A small image super-resolution model, trained from scratch.
Model: 11.7M parameters, norm batchnorm, widths [96, 96, 192, 384].
Data: trained on stained colorectal tissue patches (NCT-CRC-HE-100K), 9.9 epochs.
Rows from block 8, named by matrix and row number. Rows with one number belong to one channel. Each number is 50 + 10 x the weight over its row's rms, rounded and kept within 0 to 99. All counts start at 0. After the name is the row's rms in percent of the matrix's.
# convs0: first 3x3 conv (model.decb.0.0.convs.0.weight, 192x384x3x3), inputs 22-32, a 3x3 kernel for each
# convs1: second 3x3 conv (model.decb.0.0.convs.1.weight, 192x192x3x3, transposed), outputs 22-32, a 3x3 kernel for each
convs0.128 107:67 58 52 48 61 68 48 50 64 46 60 53 56 57 48 54 48 56 50 45 47 67 57 41 65 49 41 47 46 58 40 59 58 54 43 46 60 54 36 43 48 54 38 38 45 41 54 51 35 52 49 38 53 47 58 39 42 49 47 50 45 38 47 30 50 51 46 44 52 47 47 51 41 42 41 39 51 57 41 49 50 42 49 49 59 51 52 53 50 54 51 43 46 37 48 53 33 56 42
convs1.128 098:52 45 46 27 41 51 42 58 65 42 51 42 44 40 56 21 47 41 45 43 53 53 58 55 60 44 35 56 51 54 47 64 48 56 41 51 39 38 48 50 50 63 51 69 56 59 65 61 36 59 38 53 46 52 60 48 45 37 41 62 55 56 50 66 53 43 58 59 63 44 56 43 49 46 49 47 52 62 45 36 26 34 41 56 61 48 53 55 55 49 52 58 48 41 30 44 61 59 64
convs0.129 095:58 65 47 42 58 59 40 49 54 51 58 60 55 58 50 47 37 36 42 57 49 73 80 67 55 52 60 47 50 48 45 57 57 56 66 67 59 51 52 41 50 75 41 55 67 36 55 54 56 54 41 55 53 42 47 37 49 42 40 57 62 46 54 45 39 52 44 36 48 45 48 59 55 60 52 27 47 42 40 54 52 55 53 45 54 54 57 31 32 45 52 35 42 39 45 62 51 47 44
convs1.129 106:31 33 25 81 57 56 53 51 71 58 57 54 44 40 34 51 52 57 47 47 55 46 63 45 54 46 42 42 57 51 45 61 60 51 54 48 46 56 62 42 57 51 58 53 38 40 44 54 48 63 42 57 63 36 45 40 45 49 39 44 53 56 49 45 40 60 42 47 43 58 53 31 45 50 37 27 47 38 34 45 55 49 48 55 41 31 38 64 50 52 53 56 55 47 59 51 43 45 54
convs0.130 098:63 35 44 54 41 50 33 42 56 40 43 39 51 37 43 47 52 45 75 56 49 51 50 48 50 60 53 54 54 52 54 66 40 33 66 45 44 50 43 47 48 44 61 57 44 50 37 40 58 60 57 47 55 46 43 44 47 49 41 57 54 36 38 49 49 45 43 61 43 47 63 50 63 31 50 52 28 57 61 56 46 62 54 49 53 43 58 51 51 48 37 54 33 51 48 45 57 50 40
convs1.130 102:53 49 55 39 49 57 49 51 65 39 39 62 63 59 41 52 33 40 65 33 36 57 48 49 54 24 46 49 51 44 53 47 56 58 53 49 51 35 44 65 45 32 66 58 54 48 76 43 43 74 53 32 66 59 56 43 36 43 43 30 36 66 35 49 51 51 34 59 41 60 60 41 45 59 61 63 70 56 59 56 60 43 59 56 42 75 67 44 58 56 41 42 55 30 53 52 53 63 55
convs0.131 099:57 53 64 67 46 57 58 54 48 53 47 38 39 29 36 54 47 56 47 51 49 52 45 71 60 51 45 45 52 48 44 66 49 45 51 69 60 38 43 43 44 52 47 49 41 49 55 44 51 44 50 41 48 49 47 56 57 40 54 43 55 59 49 53 49 41 62 56 48 55 61 56 61 60 48 44 52 44 49 62 42 61 55 59 39 38 42 45 56 61 41 53 57 63 46 53 63 43 46
convs1.131 099:38 46 58 40 46 40 54 48 53 56 55 38 42 33 60 41 53 57 66 59 56 42 46 50 39 58 49 54 52 56 52 69 45 57 44 61 36 57 59 49 62 35 50 45 47 44 59 54 54 44 61 51 41 46 68 51 45 71 42 63 53 60 54 62 54 50 45 55 53 53 59 59 25 21 61 50 51 45 29 52 48 43 49 35 44 50 42 36 51 57 56 62 40 62 53 51 54 27 51
convs0.132 106:40 47 62 35 52 67 34 52 47 49 57 55 61 50 43 47 48 56 39 44 45 79 63 45 70 46 44 52 35 39 52 53 46 48 68 51 58 51 47 45 50 46 45 50 49 55 43 42 45 50 45 45 43 53 52 50 40 53 50 57 56 60 54 39 57 61 52 53 53 39 51 55 49 54 54 36 68 46 42 57 53 51 44 37 56 44 42 42 43 50 46 45 45 40 52 53 48 45 49
convs1.132 103:19 54 58 61 48 57 65 38 53 42 50 55 42 58 40 49 36 70 48 48 61 57 53 55 55 59 55 55 49 29 46 52 33 64 40 39 41 46 52 69 69 52 56 39 52 47 47 54 51 39 41 54 45 50 50 62 62 33 64 49 57 50 52 49 62 51 60 38 41 65 51 45 50 49 41 45 55 44 51 58 60 52 55 68 65 67 39 42 49 49 62 61 60 36 59 61 43 45 36
convs0.133 096:68 55 48 60 45 40 57 40 31 55 60 54 61 60 49 54 61 51 47 36 46 38 44 46 43 53 57 58 50 50 47 43 37 66 51 36 44 49 50 57 65 52 35 49 38 62 54 47 48 47 46 61 62 59 47 44 46 60 56 39 52 50 46 46 52 51 37 50 44 44 51 53 49 49 56 49 40 47 60 26 33 54 61 53 57 56 41 53 49 46 56 62 40 37 40 49 52 31 62
convs1.133 093:53 45 38 62 52 46 60 70 53 44 68 57 40 50 58 66 59 52 58 60 49 35 29 54 39 46 71 44 57 52 34 42 56 58 46 55 54 40 31 72 47 36 62 39 49 30 78 49 61 54 36 52 32 54 50 54 47 53 64 50 64 39 46 33 47 63 33 50 42 61 60 46 42 72 77 46 61 36 32 53 77 47 62 46 54 46 58 57 70 60 45 23 42 46 47 60 50 69 59
convs0.134 103:43 53 55 29 47 53 26 35 63 57 50 51 52 48 55 52 43 57 50 47 55 47 54 44 36 37 46 48 51 45 44 48 51 61 48 40 43 63 59 33 41 47 47 53 45 41 52 44 39 51 51 44 71 45 53 51 60 46 42 44 51 45 44 48 54 47 49 50 43 61 62 50 43 33 48 55 52 33 52 44 50 40 55 38 52 58 51 62 52 36 48 52 47 43 44 42 56 50 45
convs1.134 104:34 39 55 60 37 50 46 59 48 51 53 36 76 38 47 61 56 55 45 43 40 41 48 51 52 59 50 57 53 53 62 49 42 46 39 53 51 53 67 51 60 43 52 33 64 67 44 49 27 56 64 48 59 35 56 56 48 28 50 47 45 46 43 33 37 52 26 43 58 51 42 85 43 54 53 44 44 53 55 43 56 59 52 54 46 52 29 43 36 42 60 69 73 45 53 52 55 42 38
convs0.135 096:49 38 47 49 37 33 33 40 51 52 54 70 53 56 71 59 62 61 54 38 56 48 46 36 36 44 41 50 48 50 44 39 51 49 40 56 63 52 44 68 51 38 34 47 50 48 71 58 35 46 45 64 51 50 58 62 56 52 59 59 46 49 56 57 56 61 43 36 39 51 50 42 52 53 49 53 55 47 57 46 41 51 47 48 47 37 40 48 52 42 58 40 48 54 59 44 61 58 45
convs1.135 095:22 44 33 46 58 39 74 40 54 59 27 49 50 54 50 57 62 42 59 52 45 48 50 29 39 44 49 57 41 59 55 45 59 44 56 50 51 43 46 61 69 38 58 68 74 58 40 36 43 49 53 62 56 50 57 55 36 35 54 66 54 61 53 50 52 33 63 60 59 65 38 39 36 50 29 44 61 38 34 55 53 55 77 76 39 44 40 41 38 52 54 62 45 40 47 43 50 54 55
convs0.136 103:61 49 36 50 51 46 43 59 43 39 48 59 55 65 68 55 45 44 50 58 45 48 54 71 64 69 63 57 51 59 53 54 57 50 44 48 49 45 62 52 47 51 52 47 60 37 42 38 51 55 51 60 45 51 52 46 53 51 36 48 30 49 47 54 47 46 58 40 35 60 54 64 55 36 43 37 50 53 52 45 59 48 55 61 58 43 44 51 44 39 49 54 50 52 58 57 66 51 58
convs1.136 102:30 30 38 65 50 56 62 70 48 46 37 42 35 33 55 52 52 56 53 50 42 42 58 46 44 49 46 64 44 64 42 48 37 54 55 46 42 31 44 35 53 44 55 53 39 49 50 53 59 49 49 45 58 35 54 57 46 55 44 47 49 47 44 52 57 62 55 50 29 62 43 54 52 50 63 57 36 53 45 57 42 75 47 56 67 73 50 44 63 59 55 41 56 67 63 50 49 70 47
convs0.137 093:61 65 42 69 55 60 73 35 47 46 47 50 38 49 60 36 39 64 59 53 54 41 50 65 55 55 62 62 47 26 62 50 40 56 48 63 55 60 49 51 54 49 57 49 65 43 35 38 41 41 43 42 58 50 47 55 49 64 63 43 49 50 48 48 41 54 57 50 55 56 57 64 47 41 46 42 43 46 54 65 46 54 52 44 46 53 43 46 55 47 51 47 55 66 40 56 74 61 49
convs1.137 102:44 29 41 36 63 65 54 55 35 57 44 37 52 59 54 57 48 62 49 38 60 46 34 52 47 44 51 45 48 40 45 57 41 47 45 48 52 62 63 49 52 66 57 60 46 62 37 52 61 58 44 74 47 44 30 44 56 40 42 41 54 45 42 52 40 50 67 44 55 53 46 47 44 50 33 42 40 42 45 48 29 55 55 51 48 59 38 59 61 70 46 54 42 58 65 49 65 58 40
convs0.138 109:51 48 38 44 43 47 46 42 44 61 36 66 40 52 73 41 50 42 45 43 54 36 44 54 42 42 55 55 43 58 63 60 67 62 56 56 41 45 63 62 48 43 49 38 59 50 58 40 53 46 35 52 45 40 59 50 31 74 57 53 53 50 50 46 59 40 61 54 54 56 54 60 45 44 35 45 58 53 53 46 46 52 55 50 51 60 47 45 48 51 43 65 49 50 70 48 48 55 50
convs1.138 104:37 50 43 48 66 68 48 64 40 65 50 46 44 35 35 53 60 51 56 48 35 29 51 62 50 48 48 42 49 52 48 45 49 41 46 56 59 53 40 45 42 40 53 42 54 61 54 44 56 39 52 53 63 40 58 37 57 51 53 45 48 46 48 55 55 31 40 61 25 36 43 52 55 63 47 69 43 51 40 60 46 34 43 47 41 54 60 28 31 64 53 55 73 58 56 50 68 58 53
convs0.139 091:47 44 50 40 55 59 39 47 42 55 59 52 53 54 57 48 40 35 60 27 49 53 45 51 55 54 55 44 53 40 66 52 33 65 47 41 52 41 46 58 54 49 51 49 46 52 57 56 32 32 46 35 38 51 32 48 55 35 41 44 53 48 51 49 56 40 41 46 31 49 49 59 50 53 57 48 42 36 40 40 48 53 57 52 50 60 54 53 37 48 59 49 33 48 59 55 44 52 58
convs1.139 090:47 44 24 44 39 54 51 45 50 53 42 78 54 45 54 44 43 36 39 52 40 59 50 65 79 65 67 64 62 62 52 37 37 71 54 45 74 34 53 59 43 58 41 57 54 55 42 64 69 67 60 48 41 55 50 49 49 67 69 75 52 58 53 51 35 37 58 41 67 40 59 42 47 34 37 44 64 40 30 54 44 49 52 52 56 50 43 43 45 49 55 33 58 44 51 47 41 52 53
convs0.140 109:49 59 57 57 60 53 43 53 66 55 44 40 52 34 35 53 53 61 56 47 37 47 41 53 45 45 47 42 54 62 44 51 68 42 65 55 61 43 52 57 45 59 53 48 60 56 50 58 59 48 43 59 40 27 40 44 45 47 37 51 47 53 58 38 64 58 54 47 60 50 43 57 51 48 52 52 50 55 51 40 64 53 63 47 51 52 38 50 53 57 61 46 44 44 52 54 50 44 39
convs1.140 105:47 47 49 60 52 49 55 43 50 54 68 59 39 64 41 35 64 50 50 35 42 44 49 51 40 58 56 46 55 53 47 46 51 50 50 51 37 50 28 40 39 37 62 35 49 55 59 43 66 55 27 46 53 48 38 38 55 56 66 50 32 55 53 51 45 42 20 52 56 63 37 39 45 61 47 50 57 37 39 44 41 50 60 40 74 47 39 59 37 60 36 36 56 30 46 40 29 59 60
convs0.141 106:60 41 58 47 40 43 53 51 39 52 56 69 52 37 50 47 37 43 70 55 53 55 40 50 50 48 56 53 55 43 50 55 49 52 64 51 65 51 57 64 66 47 47 66 65 44 48 58 61 49 47 66 48 52 52 51 54 41 58 53 65 67 51 57 51 41 57 57 62 50 45 56 43 52 45 57 52 50 46 49 52 56 56 53 41 62 52 38 40 42 47 54 43 46 64 52 58 53 61
convs1.141 110:30 35 43 73 61 62 48 64 43 67 62 63 40 28 40 48 39 47 38 38 38 55 44 54 37 47 50 44 53 49 52 43 60 47 42 35 53 54 62 43 45 57 45 57 49 63 57 63 64 48 48 48 68 37 50 47 47 56 38 41 43 53 43 35 42 44 74 44 53 34 46 20 48 51 59 61 37 54 63 37 41 51 58 47 54 57 61 66 57 55 69 45 71 47 50 48 44 60 47
convs0.142 088:49 47 52 41 38 41 38 46 44 54 49 49 37 39 42 52 57 56 48 48 38 39 47 60 28 43 53 59 54 37 66 62 48 56 49 52 58 47 36 46 49 39 50 55 43 44 53 50 42 45 39 44 66 40 44 47 59 38 47 56 51 46 40 44 59 48 48 52 55 52 41 51 59 58 39 41 54 63 55 43 45 49 67 58 50 54 57 45 38 50 48 58 66 43 47 46 51 49 46
convs1.142 092:72 66 69 45 59 44 52 56 46 52 59 43 49 69 54 44 59 58 63 49 37 71 42 57 39 42 41 57 50 58 50 58 50 55 60 54 51 42 68 61 46 51 50 71 63 44 42 46 50 45 33 38 56 69 50 61 63 52 42 43 55 43 59 29 52 51 39 53 41 47 67 46 40 57 54 38 54 65 56 12 21 64 73 57 64 51 69 52 47 57 60 37 50 60 37 40 43 44 39
convs0.143 097:40 39 50 48 37 40 54 46 51 62 64 59 38 38 35 49 54 53 48 48 55 57 58 40 48 73 57 41 48 57 44 45 50 64 47 42 48 46 65 59 45 49 51 50 65 59 52 49 61 48 55 54 49 55 35 47 51 61 48 65 50 31 34 46 43 55 45 53 64 58 57 60 54 60 56 41 38 56 54 52 60 56 50 50 57 41 43 28 33 60 61 47 50 44 42 55 53 49 51
convs1.143 100:44 54 42 32 52 47 54 58 59 60 69 74 41 43 46 49 54 45 52 44 74 33 54 65 65 69 51 46 43 55 44 53 59 51 50 46 61 67 67 51 33 60 44 51 33 58 56 49 78 70 46 39 35 45 53 55 36 54 57 66 43 59 60 35 55 46 42 52 53 40 39 46 58 52 49 50 51 58 44 43 52 69 70 52 25 53 48 50 60 39 52 44 56 74 67 45 39 43 48
convs0.144 113:43 47 59 41 49 56 35 41 68 51 49 54 51 40 50 50 35 46 45 49 54 62 52 55 49 42 53 52 46 54 60 51 40 48 47 46 41 56 60 62 56 69 59 36 41 37 60 46 62 62 42 56 45 48 48 42 53 49 40 50 38 37 51 39 39 45 48 60 61 52 58 44 36 69 54 42 59 49 36 59 44 65 42 54 64 56 63 39 50 53 56 47 52 43 41 57 25 57 50
convs1.144 108:45 58 42 48 50 45 57 59 65 24 52 57 74 62 50 37 45 61 55 54 41 49 53 59 51 38 37 49 48 62 36 43 57 44 33 64 48 31 43 38 59 50 51 51 56 50 76 32 57 50 32 26 50 50 38 52 51 53 57 41 47 48 66 60 37 46 46 38 59 51 57 55 48 58 54 43 53 63 51 37 62 43 49 48 53 67 57 37 26 39 44 56 44 57 46 50 68 42 65
convs0.145 109:49 48 54 46 49 56 29 52 60 48 57 44 52 55 50 45 54 61 57 56 49 44 43 45 48 45 37 54 43 49 40 43 44 56 52 51 46 41 54 43 52 52 37 40 44 63 49 50 59 52 50 38 45 44 68 53 45 38 49 44 43 51 48 47 48 64 44 47 37 45 56 50 58 42 49 37 50 43 47 56 50 60 43 58 55 48 46 51 60 55 49 40 50 49 57 43 50 62 44
convs1.145 102:47 56 53 63 23 39 52 48 46 27 47 36 46 59 55 45 52 48 68 70 36 61 49 62 69 45 37 60 43 53 53 45 50 68 60 46 55 54 70 56 40 62 57 56 49 41 35 45 46 54 52 58 49 70 57 48 60 58 58 59 53 39 50 53 58 69 60 47 46 49 42 58 52 39 54 59 39 42 38 65 42 44 45 46 51 53 46 36 52 61 44 45 19 53 39 50 59 42 33
convs0.146 092:32 42 64 54 38 55 52 36 56 64 56 44 60 48 31 61 65 50 47 51 56 36 44 56 47 43 38 57 34 49 51 48 38 53 42 52 51 51 58 51 58 48 45 47 60 53 46 53 25 29 42 38 38 33 62 41 38 51 46 41 60 47 45 46 41 35 57 44 44 58 56 48 63 54 44 48 46 53 55 49 44 49 51 52 56 42 48 47 43 58 57 47 53 44 39 40 34 36 59
convs1.146 097:45 40 47 54 55 53 48 41 45 51 52 60 17 38 44 48 41 54 45 42 35 38 42 31 57 55 66 61 42 57 55 65 64 57 62 76 47 59 50 39 61 57 32 36 48 60 49 52 60 55 65 45 60 64 63 46 43 57 52 36 46 34 49 35 37 41 57 52 32 38 47 31 46 48 62 34 44 43 39 43 52 65 71 53 44 57 41 59 49 43 63 46 43 48 61 33 48 62 38
convs0.147 100:38 46 52 59 59 54 58 52 56 31 45 37 59 55 63 52 46 56 42 45 49 48 47 54 43 53 55 51 57 37 52 45 50 46 47 53 64 37 47 45 41 46 30 48 47 52 58 69 74 53 58 40 48 55 49 56 66 55 49 49 49 46 48 48 57 65 47 58 55 59 59 48 55 55 61 49 48 55 55 48 45 54 58 57 53 48 46 37 36 52 44 59 50 60 55 48 63 59 54
convs1.147 116:51 58 57 39 46 47 44 45 43 66 55 68 55 50 51 53 53 41 67 59 62 53 58 50 63 59 49 57 43 57 55 67 48 55 52 52 41 51 49 52 61 57 63 61 52 33 47 44 45 40 44 67 51 66 55 49 36 60 54 62 57 69 45 48 45 37 48 45 42 54 49 45 54 36 44 41 64 39 62 48 41 34 49 58 58 61 52 40 36 42 55 53 56 80 77 65 40 41 35
convs0.148 100:56 56 45 40 41 49 47 44 39 54 55 51 36 39 47 49 54 66 36 45 58 52 60 52 54 57 42 58 46 41 46 46 46 58 58 36 42 47 62 36 49 47 62 49 53 45 50 39 50 60 48 43 67 61 44 53 37 54 51 48 47 44 54 53 46 45 48 42 50 46 52 63 45 63 48 44 62 62 46 54 71 47 64 53 39 44 54 52 42 53 40 55 51 71 61 38 66 43 61
convs1.148 093:31 39 52 70 45 51 44 53 45 61 46 46 52 48 55 59 36 52 56 55 60 58 32 54 40 46 48 44 64 52 65 40 41 48 44 52 40 51 35 61 55 48 34 44 42 41 53 58 66 47 55 53 40 47 47 46 61 53 38 28 41 63 38 60 58 62 45 47 58 74 48 45 67 52 34 55 41 52 62 41 67 52 61 47 55 61 55 54 46 54 52 33 55 63 32 59 48 74 64
convs0.149 093:51 46 53 46 48 49 36 46 48 45 51 46 50 53 50 64 51 44 50 56 48 50 52 52 48 44 52 44 55 53 48 64 61 36 60 55 36 40 50 50 49 44 51 58 63 55 49 49 51 43 56 47 43 56 53 44 46 60 51 55 62 61 50 62 48 65 50 46 51 34 41 46 42 51 54 49 64 59 45 40 59 57 43 45 60 35 61 53 26 41 59 54 35 55 32 31 53 40 42
convs1.149 094:58 49 56 45 62 56 51 52 42 66 48 49 60 33 53 38 45 57 52 48 39 45 50 39 32 39 56 55 54 46 50 56 54 45 42 53 32 43 50 34 39 32 32 63 36 59 50 57 47 43 65 58 68 64 37 47 49 74 54 34 33 43 40 35 33 42 60 28 45 51 56 45 52 50 44 40 50 55 51 41 58 48 55 53 51 61 62 67 55 67 38 47 28 44 47 57 47 42 72
convs0.150 101:54 54 53 46 44 55 48 44 30 44 53 59 44 57 57 50 47 53 40 30 45 42 33 51 37 25 62 45 49 61 50 56 58 44 40 46 39 58 49 37 45 48 54 62 49 66 59 65 67 44 54 58 61 47 54 43 44 63 60 45 53 55 38 51 43 42 44 44 47 48 58 56 59 70 45 51 62 33 56 60 34 63 41 44 39 58 52 46 63 41 42 43 45 39 53 49 42 51 52
convs1.150 097:44 56 44 35 56 45 52 50 42 61 50 42 54 53 23 50 58 62 35 58 48 41 45 52 48 57 63 39 45 55 57 53 46 56 51 62 47 51 47 45 49 26 47 35 28 54 69 57 49 42 42 43 41 51 39 48 54 46 32 53 43 35 39 32 50 51 38 30 54 45 36 59 41 62 53 54 55 51 64 60 30 75 30 58 45 57 42 53 70 43 47 62 47 53 56 21 57 43 34
convs0.151 105:55 45 44 38 47 48 47 43 62 60 63 37 44 46 33 45 53 57 57 54 47 54 52 41 54 34 51 61 48 49 60 40 36 62 52 49 56 56 51 48 39 44 61 45 40 53 62 64 50 53 62 57 54 45 50 50 44 76 54 41 57 42 39 42 48 59 56 48 59 51 52 42 35 39 47 45 45 38 63 53 54 59 53 51 50 51 65 52 47 52 51 49 61 48 63 49 42 65 62
convs1.151 103:56 46 63 52 53 34 29 59 55 48 54 35 33 64 83 68 47 66 58 50 47 70 47 36 65 44 51 60 51 44 45 51 60 56 46 52 72 41 58 57 36 57 57 49 62 33 46 64 48 61 49 38 36 26 58 49 54 60 65 51 52 55 61 41 60 56 52 63 68 65 53 49 36 53 62 43 57 41 44 49 55 40 39 59 46 47 41 42 58 50 54 69 45 33 54 33 49 56 43
convs0.152 082:46 51 33 49 59 60 29 39 55 55 53 28 53 58 35 43 54 37 43 51 54 41 48 55 48 48 53 55 39 39 50 52 57 51 51 43 49 34 47 47 55 54 46 39 49 49 39 41 55 47 51 32 59 63 49 66 55 53 49 53 73 35 51 47 64 51 51 51 57 56 54 69 46 52 59 39 39 54 51 50 56 43 36 47 57 45 48 60 38 53 41 40 42 42 38 32 47 42 42
convs1.152 089:54 37 50 53 58 62 55 43 57 42 69 37 33 55 58 60 48 57 52 50 59 63 44 43 59 53 54 33 42 38 44 49 30 40 42 50 54 40 43 58 58 45 44 38 46 56 40 46 68 54 46 54 60 52 38 50 45 23 40 49 39 45 58 40 56 59 45 68 57 51 55 34 48 52 55 58 43 65 55 44 63 59 54 49 57 60 60 40 34 47 67 65 63 54 32 30 46 62 49
convs0.153 088:56 48 61 57 52 52 61 52 49 43 26 28 36 43 44 62 62 48 54 38 50 53 37 55 44 42 58 60 34 65 59 41 51 49 39 51 44 48 64 50 50 52 43 51 55 54 57 58 50 39 50 55 44 49 53 52 43 67 54 57 61 42 45 38 45 57 51 58 38 45 56 58 36 41 43 56 62 46 45 45 28 56 43 54 50 39 47 55 45 38 70 52 40 67 44 49 49 44 52
convs1.153 091:59 53 44 68 64 48 42 64 52 56 59 61 53 52 48 47 61 41 54 44 52 50 51 58 59 47 54 59 61 63 55 52 67 60 48 57 35 54 59 43 61 52 45 66 44 69 53 65 45 61 56 56 51 60 59 50 52 57 63 69 50 58 56 31 26 52 35 49 51 45 23 37 48 53 35 42 53 43 35 44 51 43 56 55 68 59 55 50 63 58 61 37 45 52 43 40 60 51 47
convs0.154 108:52 46 62 49 57 70 68 52 36 62 53 55 57 54 50 55 56 50 51 50 64 46 55 57 39 44 48 39 44 55 55 48 54 47 35 60 56 56 45 56 53 29 61 48 67 53 63 55 54 44 52 60 43 54 55 61 53 41 51 34 54 39 41 53 56 38 46 48 41 39 42 55 35 63 57 48 60 68 35 64 59 61 50 50 53 58 59 41 42 58 41 43 59 71 63 59 55 44 51
convs1.154 105:40 40 48 71 49 43 57 62 45 55 49 46 44 59 48 41 61 56 51 58 52 48 53 50 48 55 46 29 59 44 46 58 50 57 55 49 57 55 47 66 36 37 59 54 53 62 65 47 51 52 28 46 64 55 63 52 56 55 46 51 42 63 59 40 41 47 37 37 55 63 53 33 49 60 56 45 51 35 47 54 44 48 44 59 53 48 48 40 43 58 57 50 65 44 63 54 52 53 38
convs0.155 097:56 48 58 48 52 54 52 57 54 52 48 50 54 53 49 61 55 55 25 41 59 58 47 38 48 50 44 61 52 45 43 40 42 41 48 45 55 53 51 55 43 39 49 52 51 46 35 44 32 33 49 40 50 48 55 59 47 32 33 43 48 32 46 57 32 39 43 42 45 52 48 54 49 56 51 48 49 54 49 57 53 55 25 40 43 35 48 54 53 57 48 43 37 48 50 48 44 59 51
convs1.155 108:50 67 45 54 42 57 46 40 52 63 65 52 32 48 57 40 66 46 60 51 62 67 53 45 59 57 47 57 54 56 44 53 52 54 53 46 35 46 40 29 36 41 56 52 38 33 48 46 62 45 57 51 52 62 68 49 57 59 45 43 51 61 69 64 42 45 44 37 47 57 45 40 61 53 57 51 50 75 49 22 46 46 52 49 53 51 55 51 46 44 54 56 46 48 43 56 56 44 59
convs0.156 107:43 56 59 62 61 51 46 51 61 47 52 43 46 46 51 52 55 52 55 44 54 65 56 70 45 57 66 38 44 42 61 53 53 46 51 58 26 53 63 46 44 48 49 40 34 48 57 68 44 49 56 50 53 45 41 47 47 36 52 59 55 59 41 52 36 51 55 54 48 42 41 57 46 55 47 42 61 35 56 49 41 56 52 43 60 57 37 73 50 51 57 66 53 60 54 47 59 43 49
convs1.156 100:61 56 55 39 63 45 48 55 46 33 35 45 40 37 70 45 43 65 48 37 48 41 39 60 32 49 53 58 53 41 50 53 57 57 54 55 35 44 35 49 50 58 51 64 37 48 48 57 42 49 46 58 59 27 43 46 50 46 46 56 31 43 49 70 47 32 20 67 63 48 45 44 60 54 29 45 57 46 56 43 40 55 68 42 52 51 60 38 44 47 52 55 52 71 58 52 71 44 57
convs0.157 101:58 51 48 51 39 51 60 63 62 52 34 44 48 40 40 43 49 52 81 41 38 59 43 30 56 49 37 49 56 38 59 37 49 45 58 56 49 44 35 50 56 36 41 53 58 47 54 59 52 50 58 66 60 48 46 57 58 43 35 41 51 45 40 62 57 43 62 59 46 51 51 45 46 51 50 50 63 66 48 52 59 50 57 60 43 44 53 58 48 63 52 47 57 64 62 48 50 54 50
convs1.157 101:62 48 53 60 32 54 25 48 37 61 53 59 47 39 50 59 28 45 58 52 52 60 38 24 43 58 42 43 55 51 57 56 46 45 41 44 37 48 36 45 38 44 57 52 67 56 43 39 41 47 51 55 56 36 34 26 43 51 50 39 62 44 51 56 60 51 60 61 46 39 45 30 42 42 61 43 43 52 26 52 60 57 51 64 69 62 51 53 44 62 45 42 56 44 48 52 37 32 50
convs0.158 091:49 48 53 56 43 49 44 45 52 42 50 39 47 42 42 58 65 44 56 64 52 52 42 46 58 45 43 60 62 41 44 52 35 48 74 63 54 37 41 46 43 43 58 59 54 39 56 55 36 44 49 59 38 25 39 54 51 49 57 40 52 67 54 53 44 53 47 50 55 60 49 64 48 50 58 52 63 53 64 47 32 38 42 52 51 56 50 51 50 50 38 52 40 37 45 53 42 57 64
convs1.158 096:58 35 44 42 40 52 52 44 68 45 53 40 51 43 72 44 45 52 30 49 62 60 39 52 37 43 57 71 59 64 55 51 46 59 57 59 54 33 51 49 43 45 40 64 48 66 46 64 37 62 47 54 57 33 53 62 41 42 58 53 51 55 35 57 65 67 55 66 56 59 67 75 41 45 25 52 49 56 50 49 38 63 49 45 54 49 61 49 45 37 56 30 40 42 24 43 52 43 31
convs0.159 086:48 65 44 45 56 52 61 45 38 56 61 52 40 55 45 37 36 46 49 51 72 60 39 48 61 66 66 45 46 65 52 47 58 65 34 47 53 54 53 37 38 37 33 43 49 33 51 63 45 51 59 67 55 66 48 42 47 66 56 38 72 64 52 47 54 39 64 54 53 60 53 56 26 42 55 49 34 49 41 41 65 54 54 42 43 41 52 54 46 54 45 58 37 51 56 44 46 49 49
convs1.159 098:40 47 56 67 61 45 69 54 55 53 62 41 55 48 50 47 35 51 44 47 52 29 59 49 46 59 52 49 60 40 54 54 36 39 43 51 55 46 48 55 39 47 66 44 49 41 47 46 50 61 32 66 77 30 71 48 49 40 41 54 39 47 54 55 49 56 34 54 52 38 53 72 56 47 54 51 40 33 36 37 34 58 56 51 60 60 49 65 62 49 57 55 64 59 57 48 34 72 68
convs0.160 103:49 42 60 51 60 41 47 54 48 41 57 53 44 49 55 57 49 54 56 50 56 48 54 54 47 44 56 62 52 69 49 57 70 59 52 61 59 59 49 54 46 54 40 44 57 51 29 63 56 39 58 53 43 68 60 51 62 54 48 32 44 59 50 41 34 40 38 26 32 61 48 55 57 53 40 72 52 52 63 57 63 55 43 51 37 41 56 57 42 46 80 51 61 62 53 47 48 49 46
convs1.160 097:34 62 45 60 50 53 58 36 37 65 42 60 44 59 45 61 41 69 39 43 50 55 43 43 53 53 61 51 53 47 39 42 54 60 50 35 60 49 43 36 39 62 50 45 59 42 55 55 57 54 32 62 58 40 61 36 60 18 58 53 44 70 49 50 49 54 56 67 64 30 42 72 47 52 42 48 51 74 43 68 34 64 73 52 57 41 59 49 38 37 55 42 45 67 67 58 54 66 48
convs0.161 105:40 65 46 36 56 39 33 40 66 55 54 37 46 55 49 41 58 59 56 55 53 59 42 57 47 54 63 50 59 50 42 61 52 50 53 49 43 49 60 55 62 57 38 50 39 50 45 43 52 61 48 44 60 47 60 57 47 50 59 55 40 45 47 38 37 49 40 50 50 49 55 39 58 49 49 63 51 46 52 42 66 32 55 61 44 56 57 56 63 48 61 53 44 49 50 43 61 46 57
convs1.161 099:54 47 56 54 42 38 63 62 61 53 46 34 53 48 57 48 45 57 58 32 62 45 39 45 49 52 48 57 47 40 48 62 46 34 51 50 40 48 49 45 45 57 39 56 42 40 38 56 40 54 55 51 41 12 46 39 44 36 50 49 47 43 36 45 26 68 61 48 24 36 37 42 56 50 31 40 65 46 38 49 48 49 59 54 58 47 52 43 44 47 54 52 62 51 56 52 56 51 59
convs0.162 089:47 47 43 48 40 24 53 42 33 55 56 57 52 55 59 50 49 52 68 55 52 65 52 49 53 51 47 61 60 56 49 59 64 46 51 56 56 59 52 40 49 56 52 57 46 42 49 60 55 39 55 44 59 51 49 54 52 65 49 46 61 62 47 46 55 48 47 44 37 44 59 54 57 56 47 42 46 57 61 56 51 65 45 46 54 41 48 47 43 44 62 50 64 63 41 55 39 28 35
convs1.162 094:54 47 62 47 35 45 51 48 47 41 49 51 56 34 52 72 45 43 64 48 65 50 52 45 68 58 64 50 44 68 47 53 51 47 41 46 41 55 43 38 32 45 51 42 47 53 55 53 34 46 64 60 66 48 42 34 54 66 48 60 80 53 51 49 43 72 57 38 51 41 43 65 39 43 37 48 43 45 71 49 65 57 55 35 56 53 60 50 48 48 58 52 51 73 71 67 55 64 74